config = dict(
    n_mels=64,
    win_length=400,
    decoder_norm_position='pre',
)
Rows from block 10 of the audio encoder of a small audio captioner, named by matrix and row number. Rows with one number belong to one neuron. Each number is 200 + 40 x the weight over its row's rms, rounded and kept within 0 to 999. All counts start at 0.
After each neuron's rows are labels from the 100 clips, of 14848, where the neuron reaches its highest value: "loudest" is the band of the loudest frequency at the time of the peak; "responds to" is what is common among them. Only what is clearly more common there than usual is listed. The data: synthesized solo parts of chorales (CocoChorales).
# fc1: MLP up (encoder.blocks.10.mlp.fc1.weight, 384x192), inputs 0-95
# fc2: MLP down (encoder.blocks.10.mlp.fc2.weight, 192x384, transposed), outputs 0-95

fc1.259,186,205,159,240,208,201,237,259,245,208,212,242,183,246,182,201,280,207,152,196,200,118,239,227,192,267,198,116,200,163,143,270,140,196,134,187,199,211,190,195,229,187,183,212,209,233,235,233,241,113,215,209,185,175,214,142,258,199,227,176,143,182,188,130,194,214,133,180,181,247,255,187,140,246,179,206,206,186,236,193,193,209,190,136,205,197,195,163,218,202,219,244,159,213,257,150
fc2.259,144,276,222,221,122,242,240,231,244,163,161,262,240,206,201,129,241,212,234,174,227,164,135,200,182,172,166,177,163,140,232,174,238,240,167,218,218,148,151,183,160,163,178,254,241,244,217,198,191,182,189,275,180,212,217,198,245,153,170,163,120,200,259,174,278,266,190,183,196,211,210,203,203,229,189,268,252,176,230,113,149,169,215,213,194,249,186,275,251,154,154,184,218,215,263,160
loudest: 250 to 500 Hz
responds to: note D3; cello; note A3

fc1.220,235,239,150,243,246,247,225,210,201,252,185,202,149,216,212,229,123,171,201,207,204,179,231,179,120,186,201,145,210,232,174,168,189,272,158,169,207,174,173,234,233,157,229,138,175,228,182,210,180,319,207,282,164,243,242,183,199,178,219,282,238,221,115,190,210,180,232,169,221,217,250,238,133,196,250,256,228,145,177,231,149,128,153,220,162,249,134,211,96,232,189,192,235,210,225,177
fc2.220,179,203,224,209,149,166,232,206,259,200,265,242,197,195,155,140,188,185,213,215,253,169,144,198,161,201,219,250,213,165,203,208,215,230,254,265,186,262,172,165,158,145,284,211,208,187,168,214,237,204,180,150,134,224,135,206,214,202,171,214,163,233,242,251,250,188,124,177,121,150,211,125,210,219,188,232,205,176,148,173,204,136,211,180,251,295,185,291,194,240,114,135,217,152,288,122
loudest: 1000 to 2000 Hz
responds to: note G5; violin; note A5

fc1.132,199,152,146,149,247,239,160,237,200,203,200,195,243,157,272,155,161,164,227,213,173,210,208,161,182,198,210,175,156,154,176,217,264,241,246,245,220,161,195,179,197,211,197,163,108,212,152,184,189,208,198,165,222,232,181,160,177,222,273,167,166,197,261,189,207,252,179,228,169,169,140,121,210,174,236,172,137,160,178,235,212,101,209,157,170,158,224,156,185,229,206,196,258,205,155,197
fc2.132,180,233,225,212,219,231,201,215,214,234,183,206,174,169,208,185,84,179,266,204,182,195,163,154,210,173,220,239,145,216,232,242,232,242,228,242,196,213,164,191,209,211,308,227,204,219,146,238,160,170,217,179,182,124,221,260,169,246,177,246,214,238,256,225,179,239,330,232,255,188,247,164,226,201,229,167,221,169,217,161,191,195,215,216,216,215,188,242,199,205,149,168,256,151,119,176
loudest: 500 to 1000 Hz
responds to: note G5; flute

fc1.86,217,154,217,226,257,188,169,253,186,168,183,206,226,153,245,198,184,198,194,178,239,207,214,185,204,204,280,131,126,252,227,204,197,170,178,189,256,210,214,208,200,161,202,201,249,243,209,282,228,161,175,216,207,173,177,199,202,211,176,216,295,269,187,188,203,238,212,161,214,224,164,261,245,214,172,171,177,242,233,257,289,170,158,192,224,178,162,147,99,179,278,245,221,105,209,178
fc2.86,186,206,252,270,165,242,220,173,201,144,136,255,226,159,226,170,166,180,213,115,209,233,230,234,188,196,202,117,202,267,224,191,198,170,145,159,230,137,192,165,244,168,183,192,247,219,198,228,178,153,166,265,194,210,222,182,195,141,159,161,216,234,209,187,206,201,250,177,296,251,223,276,206,233,219,269,231,232,301,168,227,229,164,263,186,184,156,193,205,153,240,248,203,207,177,193
loudest: 250 to 500 Hz
responds to: note D4; viola; note E4; note C#4

fc1.297,180,233,242,186,292,242,255,165,188,162,205,247,132,204,227,229,232,197,204,183,176,245,240,234,192,255,241,249,215,211,191,287,259,206,118,173,226,237,152,192,232,213,248,225,215,185,190,269,203,133,225,245,239,260,170,186,218,217,164,182,140,176,227,198,181,289,270,214,246,248,157,175,180,192,244,96,211,156,218,186,153,191,272,215,300,179,211,178,207,191,248,268,123,207,244,126
fc2.297,148,232,228,215,203,238,200,114,173,196,212,136,199,177,229,136,260,142,186,187,166,232,235,272,236,173,261,185,239,252,250,235,231,191,210,244,222,254,200,146,214,254,168,245,225,192,151,170,202,189,221,195,226,248,192,98,241,181,251,190,169,117,252,160,153,276,209,188,294,254,262,136,214,257,219,238,190,161,245,138,146,223,217,218,242,170,214,155,243,132,191,257,165,164,180,152
loudest: 500 to 1000 Hz
responds to: note E4; note F#4; trombone; note D4

fc1.93,199,203,198,147,146,202,173,199,167,157,261,144,197,276,229,205,168,245,235,199,253,155,161,229,170,290,152,222,160,192,190,196,168,127,217,175,168,212,171,260,145,203,245,198,227,228,178,146,253,306,200,144,156,151,223,225,216,206,211,176,279,207,216,217,199,134,160,230,195,174,156,189,251,207,204,174,240,157,188,217,232,271,191,220,186,245,210,241,209,290,176,192,164,240,181,136
fc2.93,198,221,205,174,143,208,273,183,228,232,138,269,192,282,138,135,169,231,258,216,257,154,189,127,118,223,176,215,175,161,179,187,165,221,197,164,164,227,165,184,127,152,241,162,216,221,240,186,246,187,187,202,226,179,240,245,275,173,138,134,218,195,230,258,246,165,244,188,200,148,153,176,225,164,248,272,259,266,240,173,225,167,164,209,170,197,212,163,260,125,253,223,214,258,157,206
loudest: 1000 to 2000 Hz; 500 to 1000 Hz
responds to: note D#5; note F5; trumpet; note C#5

fc1.21,223,230,159,206,207,174,157,166,185,303,204,238,245,137,223,162,201,132,184,153,207,209,237,231,236,158,147,144,199,248,123,196,207,166,201,259,234,181,197,144,242,202,146,154,194,122,160,152,198,195,174,218,212,142,210,186,230,194,258,224,184,214,204,229,240,209,199,201,184,230,152,236,252,135,251,192,232,179,231,194,240,180,242,198,174,228,239,132,212,176,199,183,200,221,205,256
fc2.21,220,169,159,228,250,185,253,149,142,291,156,238,158,205,201,261,138,146,165,217,246,216,218,132,181,217,196,219,189,241,191,282,197,211,177,208,170,244,211,131,242,134,221,152,151,169,194,219,147,185,112,158,205,217,182,237,232,240,129,153,233,186,181,212,180,191,222,149,191,173,126,243,217,223,175,210,186,301,201,230,209,256,149,220,161,236,245,185,222,212,263,182,225,207,141,216
loudest: 250 to 500 Hz
responds to: note A#3; note A3

fc1.91,162,162,88,244,205,227,212,186,125,193,165,169,190,187,210,190,166,223,181,247,240,169,216,129,179,244,250,236,141,217,183,194,184,171,110,185,128,286,203,173,118,199,176,214,213,225,211,219,256,171,195,179,288,186,223,205,309,254,247,207,284,160,187,241,209,155,235,158,184,177,169,155,280,146,201,236,210,180,182,195,257,229,149,212,204,156,267,194,170,128,178,212,219,214,171,229
fc2.91,248,255,186,248,170,227,239,129,178,208,134,153,220,195,254,265,187,215,182,257,151,200,237,204,193,148,156,196,168,221,284,165,180,206,161,132,188,208,192,168,197,109,151,168,217,255,189,159,165,149,153,256,184,222,168,124,217,174,190,141,214,129,172,118,152,192,212,186,278,240,253,238,235,223,265,211,152,197,189,179,202,259,94,208,164,186,237,231,221,208,192,226,209,219,167,182
loudest: 500 to 1000 Hz
responds to: note A#5; note G#5; trumpet; instrument: bassoon

fc1.147,200,221,260,183,274,234,269,190,202,188,219,203,80,234,255,244,247,188,162,186,218,183,251,223,180,235,227,222,211,218,190,289,237,217,153,179,247,224,171,158,230,200,246,209,214,205,162,237,198,130,219,245,265,232,119,139,216,193,163,169,112,152,209,204,188,242,253,184,264,278,161,214,205,180,266,157,245,151,248,192,208,215,257,211,261,172,219,179,234,175,266,235,168,203,186,145
fc2.147,159,250,225,237,162,219,194,155,204,183,180,168,231,179,186,155,232,156,197,176,188,207,227,250,240,179,237,172,248,275,248,204,193,199,190,228,233,234,157,118,218,251,177,261,237,194,156,167,166,171,220,211,187,215,206,107,255,137,244,235,175,138,241,171,183,241,197,154,253,223,299,145,214,243,243,241,199,170,247,153,135,231,202,228,252,219,216,188,240,112,163,248,187,139,190,139
loudest: 250 to 500 Hz
responds to: note E4; viola; note F#4; note D4

fc1.179,203,205,227,152,237,200,220,194,208,166,167,205,167,225,228,281,214,185,224,216,160,267,136,195,112,191,202,245,228,187,208,180,194,222,113,180,117,217,269,247,188,208,215,205,205,216,232,158,266,218,212,209,184,219,179,314,149,173,165,159,239,154,211,171,222,163,247,171,234,198,175,214,232,119,211,143,177,273,157,217,209,232,166,228,235,201,106,257,237,138,144,125,161,233,180,272
fc2.179,211,199,162,200,219,195,218,230,209,174,183,224,176,189,228,253,187,197,183,187,141,287,194,196,166,182,193,235,229,204,276,166,184,203,190,159,188,197,244,203,202,156,177,246,261,232,195,183,177,166,187,210,167,172,254,242,120,206,152,145,191,144,223,183,158,213,257,189,310,235,182,254,175,222,210,163,223,193,224,113,222,230,188,212,181,178,184,236,261,178,210,163,140,269,190,233
loudest: 250 to 500 Hz
responds to: note F4; viola; note G4; note D#4

fc1.148,164,197,188,156,214,216,270,196,198,251,141,257,154,239,200,226,198,226,178,169,232,233,235,196,139,207,190,201,176,160,179,234,180,186,200,135,227,136,147,243,195,194,233,196,157,120,236,218,208,206,197,223,264,262,179,225,242,228,197,175,228,232,173,241,200,206,251,257,189,198,67,231,156,153,213,211,245,232,207,210,198,176,156,200,176,149,160,150,205,165,262,230,204,245,183,221
fc2.148,189,200,179,226,159,191,201,217,183,271,124,197,196,255,205,170,143,186,139,202,212,243,148,156,141,227,181,217,175,241,234,142,120,221,142,148,193,268,295,162,158,163,239,180,236,221,204,214,176,202,174,163,217,173,218,219,290,190,152,101,183,133,152,229,188,240,266,120,231,171,173,209,171,212,207,294,263,209,246,196,269,157,190,197,176,171,268,210,277,144,245,164,269,211,166,245
loudest: 250 to 500 Hz
responds to: note D#3; tuba; note A#3; note G#3

fc1.216,214,235,245,199,143,150,204,173,285,148,221,157,189,192,260,279,155,259,238,176,237,219,132,247,177,214,139,244,207,196,179,186,241,192,251,203,214,181,242,250,221,182,314,231,173,184,201,161,218,301,183,268,205,219,203,248,203,205,234,241,234,236,148,160,239,220,258,152,175,161,194,135,100,235,223,212,201,193,172,185,153,214,189,217,257,297,108,250,147,208,157,176,202,162,236,153
fc2.216,197,313,210,231,84,172,215,192,253,135,220,183,277,218,216,177,191,267,196,238,195,157,179,211,150,157,204,239,190,169,213,152,207,195,213,189,205,198,216,195,154,189,224,228,201,200,148,160,232,257,181,232,195,233,198,127,248,155,245,218,146,166,212,198,218,291,172,139,184,209,245,146,165,233,248,252,199,184,165,167,165,200,205,183,254,259,200,251,202,192,107,153,269,171,247,113
loudest: 500 to 1000 Hz; 1000 to 2000 Hz
responds to: note C#5; violin; note B4; note D#5

fc1.71,195,232,176,196,229,214,259,210,209,192,218,130,222,235,248,252,180,182,180,187,202,146,227,290,149,152,237,195,219,284,192,179,157,202,136,208,146,174,199,287,210,166,248,237,119,137,247,118,291,308,227,185,158,269,238,201,182,175,282,236,191,135,216,129,204,178,224,170,209,199,202,163,142,181,248,170,201,210,91,234,139,206,186,201,240,254,155,220,135,208,193,173,147,196,197,213
fc2.71,189,272,164,193,163,157,194,129,235,187,179,237,227,206,160,173,236,209,185,187,79,263,197,189,235,120,180,230,202,203,257,214,222,213,237,182,239,204,172,193,163,229,185,276,253,201,180,137,209,144,183,207,209,250,158,162,137,191,166,154,207,149,296,211,147,294,260,218,283,262,254,213,228,166,232,193,227,163,207,111,174,289,181,153,190,186,143,230,227,167,162,198,156,168,186,140
loudest: 1000 to 2000 Hz
responds to: note C#5; note D#5; note C#4; flute

fc1.154,237,213,200,150,294,196,236,179,167,212,210,181,255,217,215,232,231,155,270,209,196,235,259,176,195,211,124,183,197,117,232,173,257,212,207,267,178,169,192,238,210,186,194,65,175,173,217,209,241,165,196,257,143,233,116,194,161,188,188,196,243,180,161,155,214,164,107,214,132,188,150,225,198,186,199,135,176,226,87,222,180,168,130,226,173,220,222,218,183,179,236,201,218,206,244,278
fc2.154,211,267,190,214,179,263,261,158,87,183,157,164,203,247,229,248,137,189,251,198,237,141,224,198,235,204,193,209,202,213,239,234,200,167,203,151,194,293,185,221,185,217,208,188,200,250,100,178,174,240,200,192,206,243,207,101,192,152,189,137,236,170,192,154,126,199,157,132,236,174,239,164,225,266,255,192,183,161,167,240,136,277,126,230,186,237,237,191,286,167,186,243,195,160,142,174
loudest: 250 to 500 Hz
responds to: note G#3; tuba; note A#3; note F#3

fc1.337,217,179,167,254,194,252,200,209,204,307,147,127,77,248,168,209,153,261,205,189,237,150,199,179,159,234,223,195,128,240,236,230,193,240,160,208,181,244,200,215,180,168,224,194,203,242,224,269,200,200,213,148,152,209,178,236,260,180,236,241,256,160,111,194,207,167,218,154,177,192,271,205,167,233,200,184,252,238,212,259,155,276,119,177,236,274,176,239,141,167,206,183,234,153,181,178
fc2.337,240,189,165,266,216,192,254,247,181,269,166,205,162,218,236,216,52,149,194,227,187,174,155,180,136,243,202,227,153,325,176,208,212,256,218,247,226,208,267,158,207,133,226,139,157,222,203,255,152,255,150,165,216,146,187,213,242,215,204,241,234,217,202,216,219,181,277,131,179,162,161,166,244,146,230,177,229,200,229,254,180,159,125,255,204,212,229,157,194,177,203,216,251,135,112,203
loudest: 500 to 1000 Hz
responds to: note A#5; violin; note G#5; note G5

fc1.196,275,215,175,226,203,221,194,183,183,214,234,101,191,296,172,218,227,195,132,172,168,230,183,268,230,143,208,196,196,259,175,227,124,187,166,194,207,224,218,223,203,180,204,208,185,151,227,101,205,193,232,110,156,192,192,206,181,219,311,200,256,162,187,227,149,148,186,225,206,226,274,211,228,180,143,188,136,218,197,210,157,276,235,156,195,244,125,246,227,223,223,187,123,251,198,228
fc2.196,148,244,247,248,72,219,162,201,182,203,216,215,248,234,134,178,185,212,153,221,238,161,179,175,242,210,110,238,206,205,192,167,189,157,162,141,134,221,237,226,170,182,175,205,246,269,236,166,158,182,141,272,139,190,235,208,218,212,132,179,192,198,182,177,173,186,243,196,257,187,261,198,270,228,222,309,224,175,189,154,183,245,173,250,193,174,307,228,208,198,213,237,161,207,198,165
loudest: 500 to 1000 Hz; 1000 to 2000 Hz
responds to: note F#4; trombone; note D#4; note G#4

fc1.144,173,155,188,202,206,210,210,188,256,255,171,285,250,190,192,199,255,123,193,155,244,227,230,173,217,222,228,203,224,159,146,216,144,234,172,214,213,200,199,226,201,192,199,125,190,158,297,258,196,174,203,227,252,170,171,221,231,240,143,203,172,187,159,246,234,192,227,255,169,148,167,259,126,192,160,222,182,226,197,200,306,168,234,159,212,137,250,141,217,167,274,194,243,197,225,299
fc2.144,206,298,196,234,122,242,257,206,264,173,123,232,213,163,215,211,183,162,179,195,237,243,153,196,157,148,191,185,149,179,202,184,183,181,145,205,170,230,210,179,238,121,218,242,225,205,221,184,186,182,215,219,254,232,172,206,194,164,188,158,240,197,217,155,206,228,212,214,210,217,210,243,230,216,170,301,278,167,205,110,207,198,255,240,183,241,208,257,247,207,168,181,216,202,227,191
loudest: 250 to 500 Hz
responds to: tuba; note D#3; note F3; note A3

fc1.36,188,133,143,199,243,203,204,176,219,153,91,193,228,148,244,191,233,162,195,180,260,218,243,191,211,238,260,126,179,215,237,184,138,194,247,213,265,155,228,168,258,207,232,210,210,198,190,285,221,204,166,210,264,162,188,209,190,192,200,225,240,224,171,187,193,241,145,158,216,168,218,292,157,248,180,208,184,241,219,255,183,204,201,216,236,153,210,190,124,165,234,210,259,148,195,241
fc2.36,188,254,198,226,153,144,205,169,216,69,181,200,283,81,182,229,213,228,210,188,211,203,259,265,256,194,243,173,183,234,258,194,179,124,212,183,231,155,187,198,263,242,185,241,234,255,172,189,197,182,150,218,224,201,232,146,171,223,221,234,220,235,210,162,151,247,186,188,255,280,258,241,187,241,174,202,149,266,243,197,160,270,169,187,190,192,155,178,161,183,196,259,228,163,136,154
loudest: 250 to 500 Hz
responds to: note D4; viola; note E4; clarinet

fc1.161,254,160,161,215,263,262,192,172,227,222,179,229,134,217,190,240,202,174,225,198,266,196,186,162,107,234,273,198,218,137,205,181,190,260,184,222,214,194,170,188,296,205,278,138,233,182,199,245,232,265,257,176,219,236,107,262,144,168,229,208,199,174,174,189,253,135,181,226,227,188,190,216,167,192,133,148,207,183,153,232,174,248,209,213,212,211,174,209,168,212,229,168,225,158,231,243
fc2.161,220,171,258,212,207,252,256,180,182,251,134,217,173,217,181,191,205,73,191,169,259,225,216,139,196,193,184,209,241,193,153,201,182,274,189,265,157,233,183,109,289,126,219,133,171,189,271,202,209,191,150,221,176,219,178,267,219,190,180,206,246,227,200,230,244,169,198,192,149,163,158,260,190,186,109,241,175,250,195,228,192,189,219,203,234,255,250,253,193,171,204,155,206,175,224,311
loudest: 1000 to 2000 Hz
responds to: note G#5; violin; note F#5; note G5

fc1.59,178,167,191,134,251,303,185,189,183,167,237,171,203,166,214,198,182,181,249,231,208,165,188,230,145,192,210,208,240,162,161,245,298,172,146,265,216,218,126,220,183,186,235,227,227,198,205,236,243,147,237,213,205,228,220,194,221,238,274,195,247,198,222,241,227,205,160,217,206,187,132,129,335,180,244,173,260,141,158,182,222,161,278,257,239,197,242,268,245,199,176,282,130,187,278,166
fc2.59,152,212,217,204,190,218,223,151,169,208,245,188,237,241,224,177,180,184,196,247,201,194,206,164,169,134,185,236,258,212,195,203,254,196,215,253,206,263,201,141,165,176,218,194,227,180,203,147,187,215,202,217,270,212,227,161,268,175,254,149,194,130,209,179,197,214,210,146,230,198,161,95,213,223,276,270,248,170,195,133,150,156,221,257,203,242,238,220,293,138,127,214,206,235,215,120
loudest: 1000 to 2000 Hz
responds to: note E5; note D5; violin; trumpet

fc1.166,211,220,160,225,272,218,150,170,117,286,199,132,148,266,231,229,116,244,231,215,199,207,197,194,180,188,218,203,88,292,205,185,194,268,172,199,242,231,243,246,207,159,216,175,159,124,177,280,156,264,272,185,174,126,243,200,231,195,222,246,259,190,155,217,162,202,254,177,177,206,219,237,215,137,250,184,247,247,169,236,132,145,122,191,194,246,159,160,133,233,212,225,234,194,154,159
fc2.166,257,259,221,234,174,216,278,231,182,201,221,193,160,273,259,142,90,181,227,263,226,152,166,190,153,168,180,257,188,251,225,189,223,257,217,219,167,212,193,193,150,121,284,165,195,206,160,232,164,281,205,231,208,167,159,188,201,134,201,173,197,176,219,156,220,230,197,126,211,187,233,137,210,213,267,207,211,122,163,221,158,160,142,202,208,265,239,237,224,198,142,193,245,120,184,115
loudest: 1000 to 2000 Hz; 2000 to 4000 Hz
responds to: violin; note F#5; note G#5; note F5

fc1.334,161,186,197,164,145,279,184,198,198,194,234,155,179,207,187,219,204,304,235,237,215,186,203,228,177,251,248,208,162,170,177,202,145,166,199,168,214,232,173,277,131,224,238,239,162,257,147,135,183,184,240,166,130,176,251,209,195,258,210,192,198,208,197,223,167,129,182,233,172,201,217,223,274,224,170,146,172,214,204,213,206,301,245,188,227,173,228,237,237,214,183,165,193,264,154,209
fc2.334,220,231,216,201,169,249,249,176,181,196,124,227,173,274,160,176,188,243,208,207,259,166,212,155,178,198,179,222,211,189,224,201,141,140,180,131,127,277,184,235,140,158,253,192,259,234,226,163,211,180,205,148,202,185,225,181,183,178,108,149,248,174,200,223,154,112,248,190,238,243,225,198,238,215,228,229,216,214,217,193,172,245,129,210,222,181,245,195,227,209,238,230,194,240,78,233
loudest: 500 to 1000 Hz
responds to: note D#4; note D4; trombone; instrument: horn

fc1.269,235,204,222,206,204,270,204,279,187,168,204,258,208,173,195,178,156,231,212,200,183,215,113,207,190,178,141,191,216,187,119,236,234,185,135,216,188,195,171,237,224,197,194,168,240,268,263,230,161,184,261,197,127,147,209,269,155,203,200,264,293,295,212,275,203,128,182,233,125,200,220,137,236,154,135,193,241,131,190,199,214,268,227,172,203,212,160,218,164,190,184,259,157,215,286,230
fc2.269,176,177,202,172,188,236,214,189,142,181,214,233,236,180,137,146,135,192,196,260,253,224,127,227,189,191,209,215,229,228,220,307,235,157,218,257,171,252,225,232,199,221,235,243,173,205,247,187,194,167,209,202,208,169,259,201,167,225,167,174,198,253,210,210,183,171,183,178,211,205,251,146,269,247,201,246,238,177,170,75,174,204,253,269,124,256,243,225,265,184,150,232,183,187,192,205
loudest: 500 to 1000 Hz
responds to: note C5; horn; note A#4; trombone

fc1.344,253,193,246,243,215,195,216,178,196,154,148,160,130,174,254,260,245,180,141,104,137,239,210,287,198,240,233,182,258,205,215,250,241,216,162,196,237,205,241,196,250,215,158,205,182,196,166,181,197,190,187,191,165,202,155,203,179,226,184,190,164,180,202,139,206,220,298,212,234,239,191,211,136,141,261,96,213,234,250,189,232,220,186,187,206,170,144,159,181,135,204,217,161,208,195,246
fc2.344,159,176,199,242,216,216,219,236,191,201,174,218,185,165,206,191,208,166,137,139,142,277,188,276,240,194,235,172,268,267,288,192,208,201,226,242,219,178,235,140,214,219,149,255,248,207,197,218,172,152,173,200,169,182,224,202,169,148,181,208,142,169,263,158,225,259,216,152,268,227,222,225,194,239,237,203,195,190,297,116,174,235,217,237,244,217,199,179,204,121,247,228,141,172,181,185
loudest: 250 to 500 Hz
responds to: note E4; note D4; clarinet; viola

fc1.286,254,154,199,194,197,191,187,277,216,182,188,186,213,146,216,295,234,222,210,221,154,220,157,275,170,216,174,138,232,213,202,262,222,178,196,201,200,190,222,238,281,171,219,212,223,250,240,184,137,255,216,143,118,150,201,304,162,169,196,191,228,182,196,163,190,154,214,228,164,165,155,199,105,174,205,138,188,200,188,221,192,236,221,174,184,273,207,214,195,215,185,245,196,230,236,230
fc2.286,201,238,202,252,167,247,264,231,225,195,180,239,182,195,192,169,136,226,181,242,249,215,159,225,182,202,166,225,211,235,282,127,168,268,257,188,198,232,178,161,169,143,173,233,210,216,234,224,185,128,165,264,154,194,259,156,158,165,129,223,123,233,240,208,233,189,190,134,236,238,228,225,253,231,224,247,202,159,221,191,224,225,165,254,187,222,233,228,269,202,214,154,186,155,211,196
loudest: 250 to 500 Hz
responds to: clarinet; note F4; note D#4

fc1.289,184,211,205,214,191,229,194,196,229,127,124,200,250,112,215,181,209,179,161,204,204,210,209,210,168,223,258,218,223,225,172,174,158,212,241,292,196,159,204,233,237,183,247,254,149,227,234,232,206,306,220,216,220,183,216,151,174,172,225,263,259,231,168,192,198,246,162,150,165,210,279,175,111,212,119,222,145,168,121,230,148,237,227,187,256,178,225,224,170,162,156,221,229,81,216,237
fc2.289,169,293,203,223,124,193,240,198,183,205,190,166,244,191,177,200,175,165,151,236,182,192,165,221,192,160,249,265,247,242,199,216,161,201,206,234,186,280,196,199,195,199,183,262,212,210,170,142,194,195,182,167,166,220,168,99,205,188,195,207,187,142,244,145,163,246,191,142,216,255,266,198,197,249,236,215,164,140,199,190,136,257,183,179,217,239,182,231,238,165,150,206,198,163,181,174
loudest: 250 to 500 Hz
responds to: note C#4; note D4; trombone

fc1.191,209,271,168,160,252,281,271,140,152,258,172,179,168,215,234,310,166,180,172,207,215,125,213,197,133,178,223,202,188,211,150,184,210,270,114,232,191,191,157,210,242,205,270,124,182,154,256,234,256,210,203,201,126,209,184,257,218,248,271,211,182,154,211,217,260,163,207,196,216,169,106,159,162,184,257,232,220,203,164,200,190,184,202,274,191,234,195,264,174,165,209,187,245,257,205,145
fc2.191,210,190,206,241,125,209,249,265,152,246,178,226,234,215,153,171,167,258,197,183,191,172,193,164,219,205,128,131,171,212,254,222,229,183,204,189,218,111,225,227,156,171,125,248,269,270,207,211,176,178,206,266,189,164,219,185,168,137,156,254,173,205,157,176,217,255,147,160,193,186,155,188,268,190,252,159,163,156,256,187,184,177,87,210,258,199,171,229,211,93,185,198,217,198,245,183
loudest: 500 to 1000 Hz
responds to: note F5; note D#5; violin; instrument: clarinet

fc1.380,237,244,239,218,186,236,229,261,228,205,198,156,209,224,223,230,196,240,235,141,285,135,131,247,143,206,176,185,195,147,171,193,219,218,205,225,248,170,183,249,203,114,278,205,170,215,219,170,187,305,219,169,157,185,209,218,224,173,207,269,222,193,111,135,217,242,236,249,179,186,182,208,166,236,243,207,204,189,180,214,189,209,214,255,237,239,241,192,166,220,181,215,207,170,209,141
fc2.380,178,240,210,152,121,180,213,158,184,217,244,206,163,134,215,159,226,188,135,254,230,190,165,236,172,175,233,230,231,136,201,215,248,154,226,262,226,200,184,227,204,168,198,202,203,187,84,184,198,220,181,192,141,251,204,112,142,174,268,232,84,171,196,154,231,220,114,221,193,188,206,149,202,257,155,207,193,138,186,143,159,267,236,165,281,285,107,250,197,178,124,158,175,175,245,181
loudest: 1000 to 2000 Hz; 500 to 1000 Hz
responds to: note C#5; violin; note C5

fc1.201,302,211,175,180,254,228,203,174,197,206,204,189,104,241,193,239,113,210,238,222,181,154,163,178,108,210,271,179,166,198,149,205,183,236,187,210,136,270,154,217,249,234,308,177,165,164,173,160,167,305,297,121,273,164,154,255,164,208,264,174,231,157,197,216,182,167,192,184,223,246,268,131,132,243,178,187,218,188,143,225,132,223,248,147,251,252,199,248,157,245,201,154,202,174,230,193
fc2.201,229,192,207,150,164,272,287,188,167,251,129,211,210,211,220,248,206,131,159,206,273,185,237,173,163,249,148,224,247,158,182,204,201,239,191,231,201,203,198,186,229,99,196,117,157,203,227,188,256,224,136,230,172,260,145,224,198,175,207,161,251,212,182,198,261,159,158,154,153,195,137,240,196,164,187,217,133,257,181,283,181,167,150,212,175,230,271,186,198,178,236,193,216,187,205,279
loudest: 1000 to 2000 Hz
responds to: note G#5; note F5; note G5; violin

fc1.230,258,173,125,191,175,203,193,232,170,223,174,193,118,184,250,248,140,245,141,205,278,103,190,269,162,185,212,147,116,241,177,163,196,223,185,212,171,137,203,205,273,189,197,167,173,156,196,129,209,278,223,181,190,199,158,192,201,153,257,230,232,196,163,136,195,112,165,156,224,205,229,146,257,182,210,211,213,216,184,248,253,225,196,234,180,240,177,181,134,231,241,215,153,170,176,173
fc2.230,192,116,196,232,234,237,174,197,156,236,240,191,173,130,257,244,160,189,197,259,243,256,224,225,246,174,246,174,204,277,319,178,193,191,237,186,271,187,176,64,248,181,105,188,209,184,186,248,184,198,187,245,196,176,207,188,216,188,163,121,249,216,245,172,133,157,173,149,253,212,212,227,183,234,170,230,202,210,275,115,217,226,180,227,125,196,196,192,140,228,215,234,155,199,167,200
loudest: 500 to 1000 Hz
responds to: note B3; clarinet; note C#4; note D4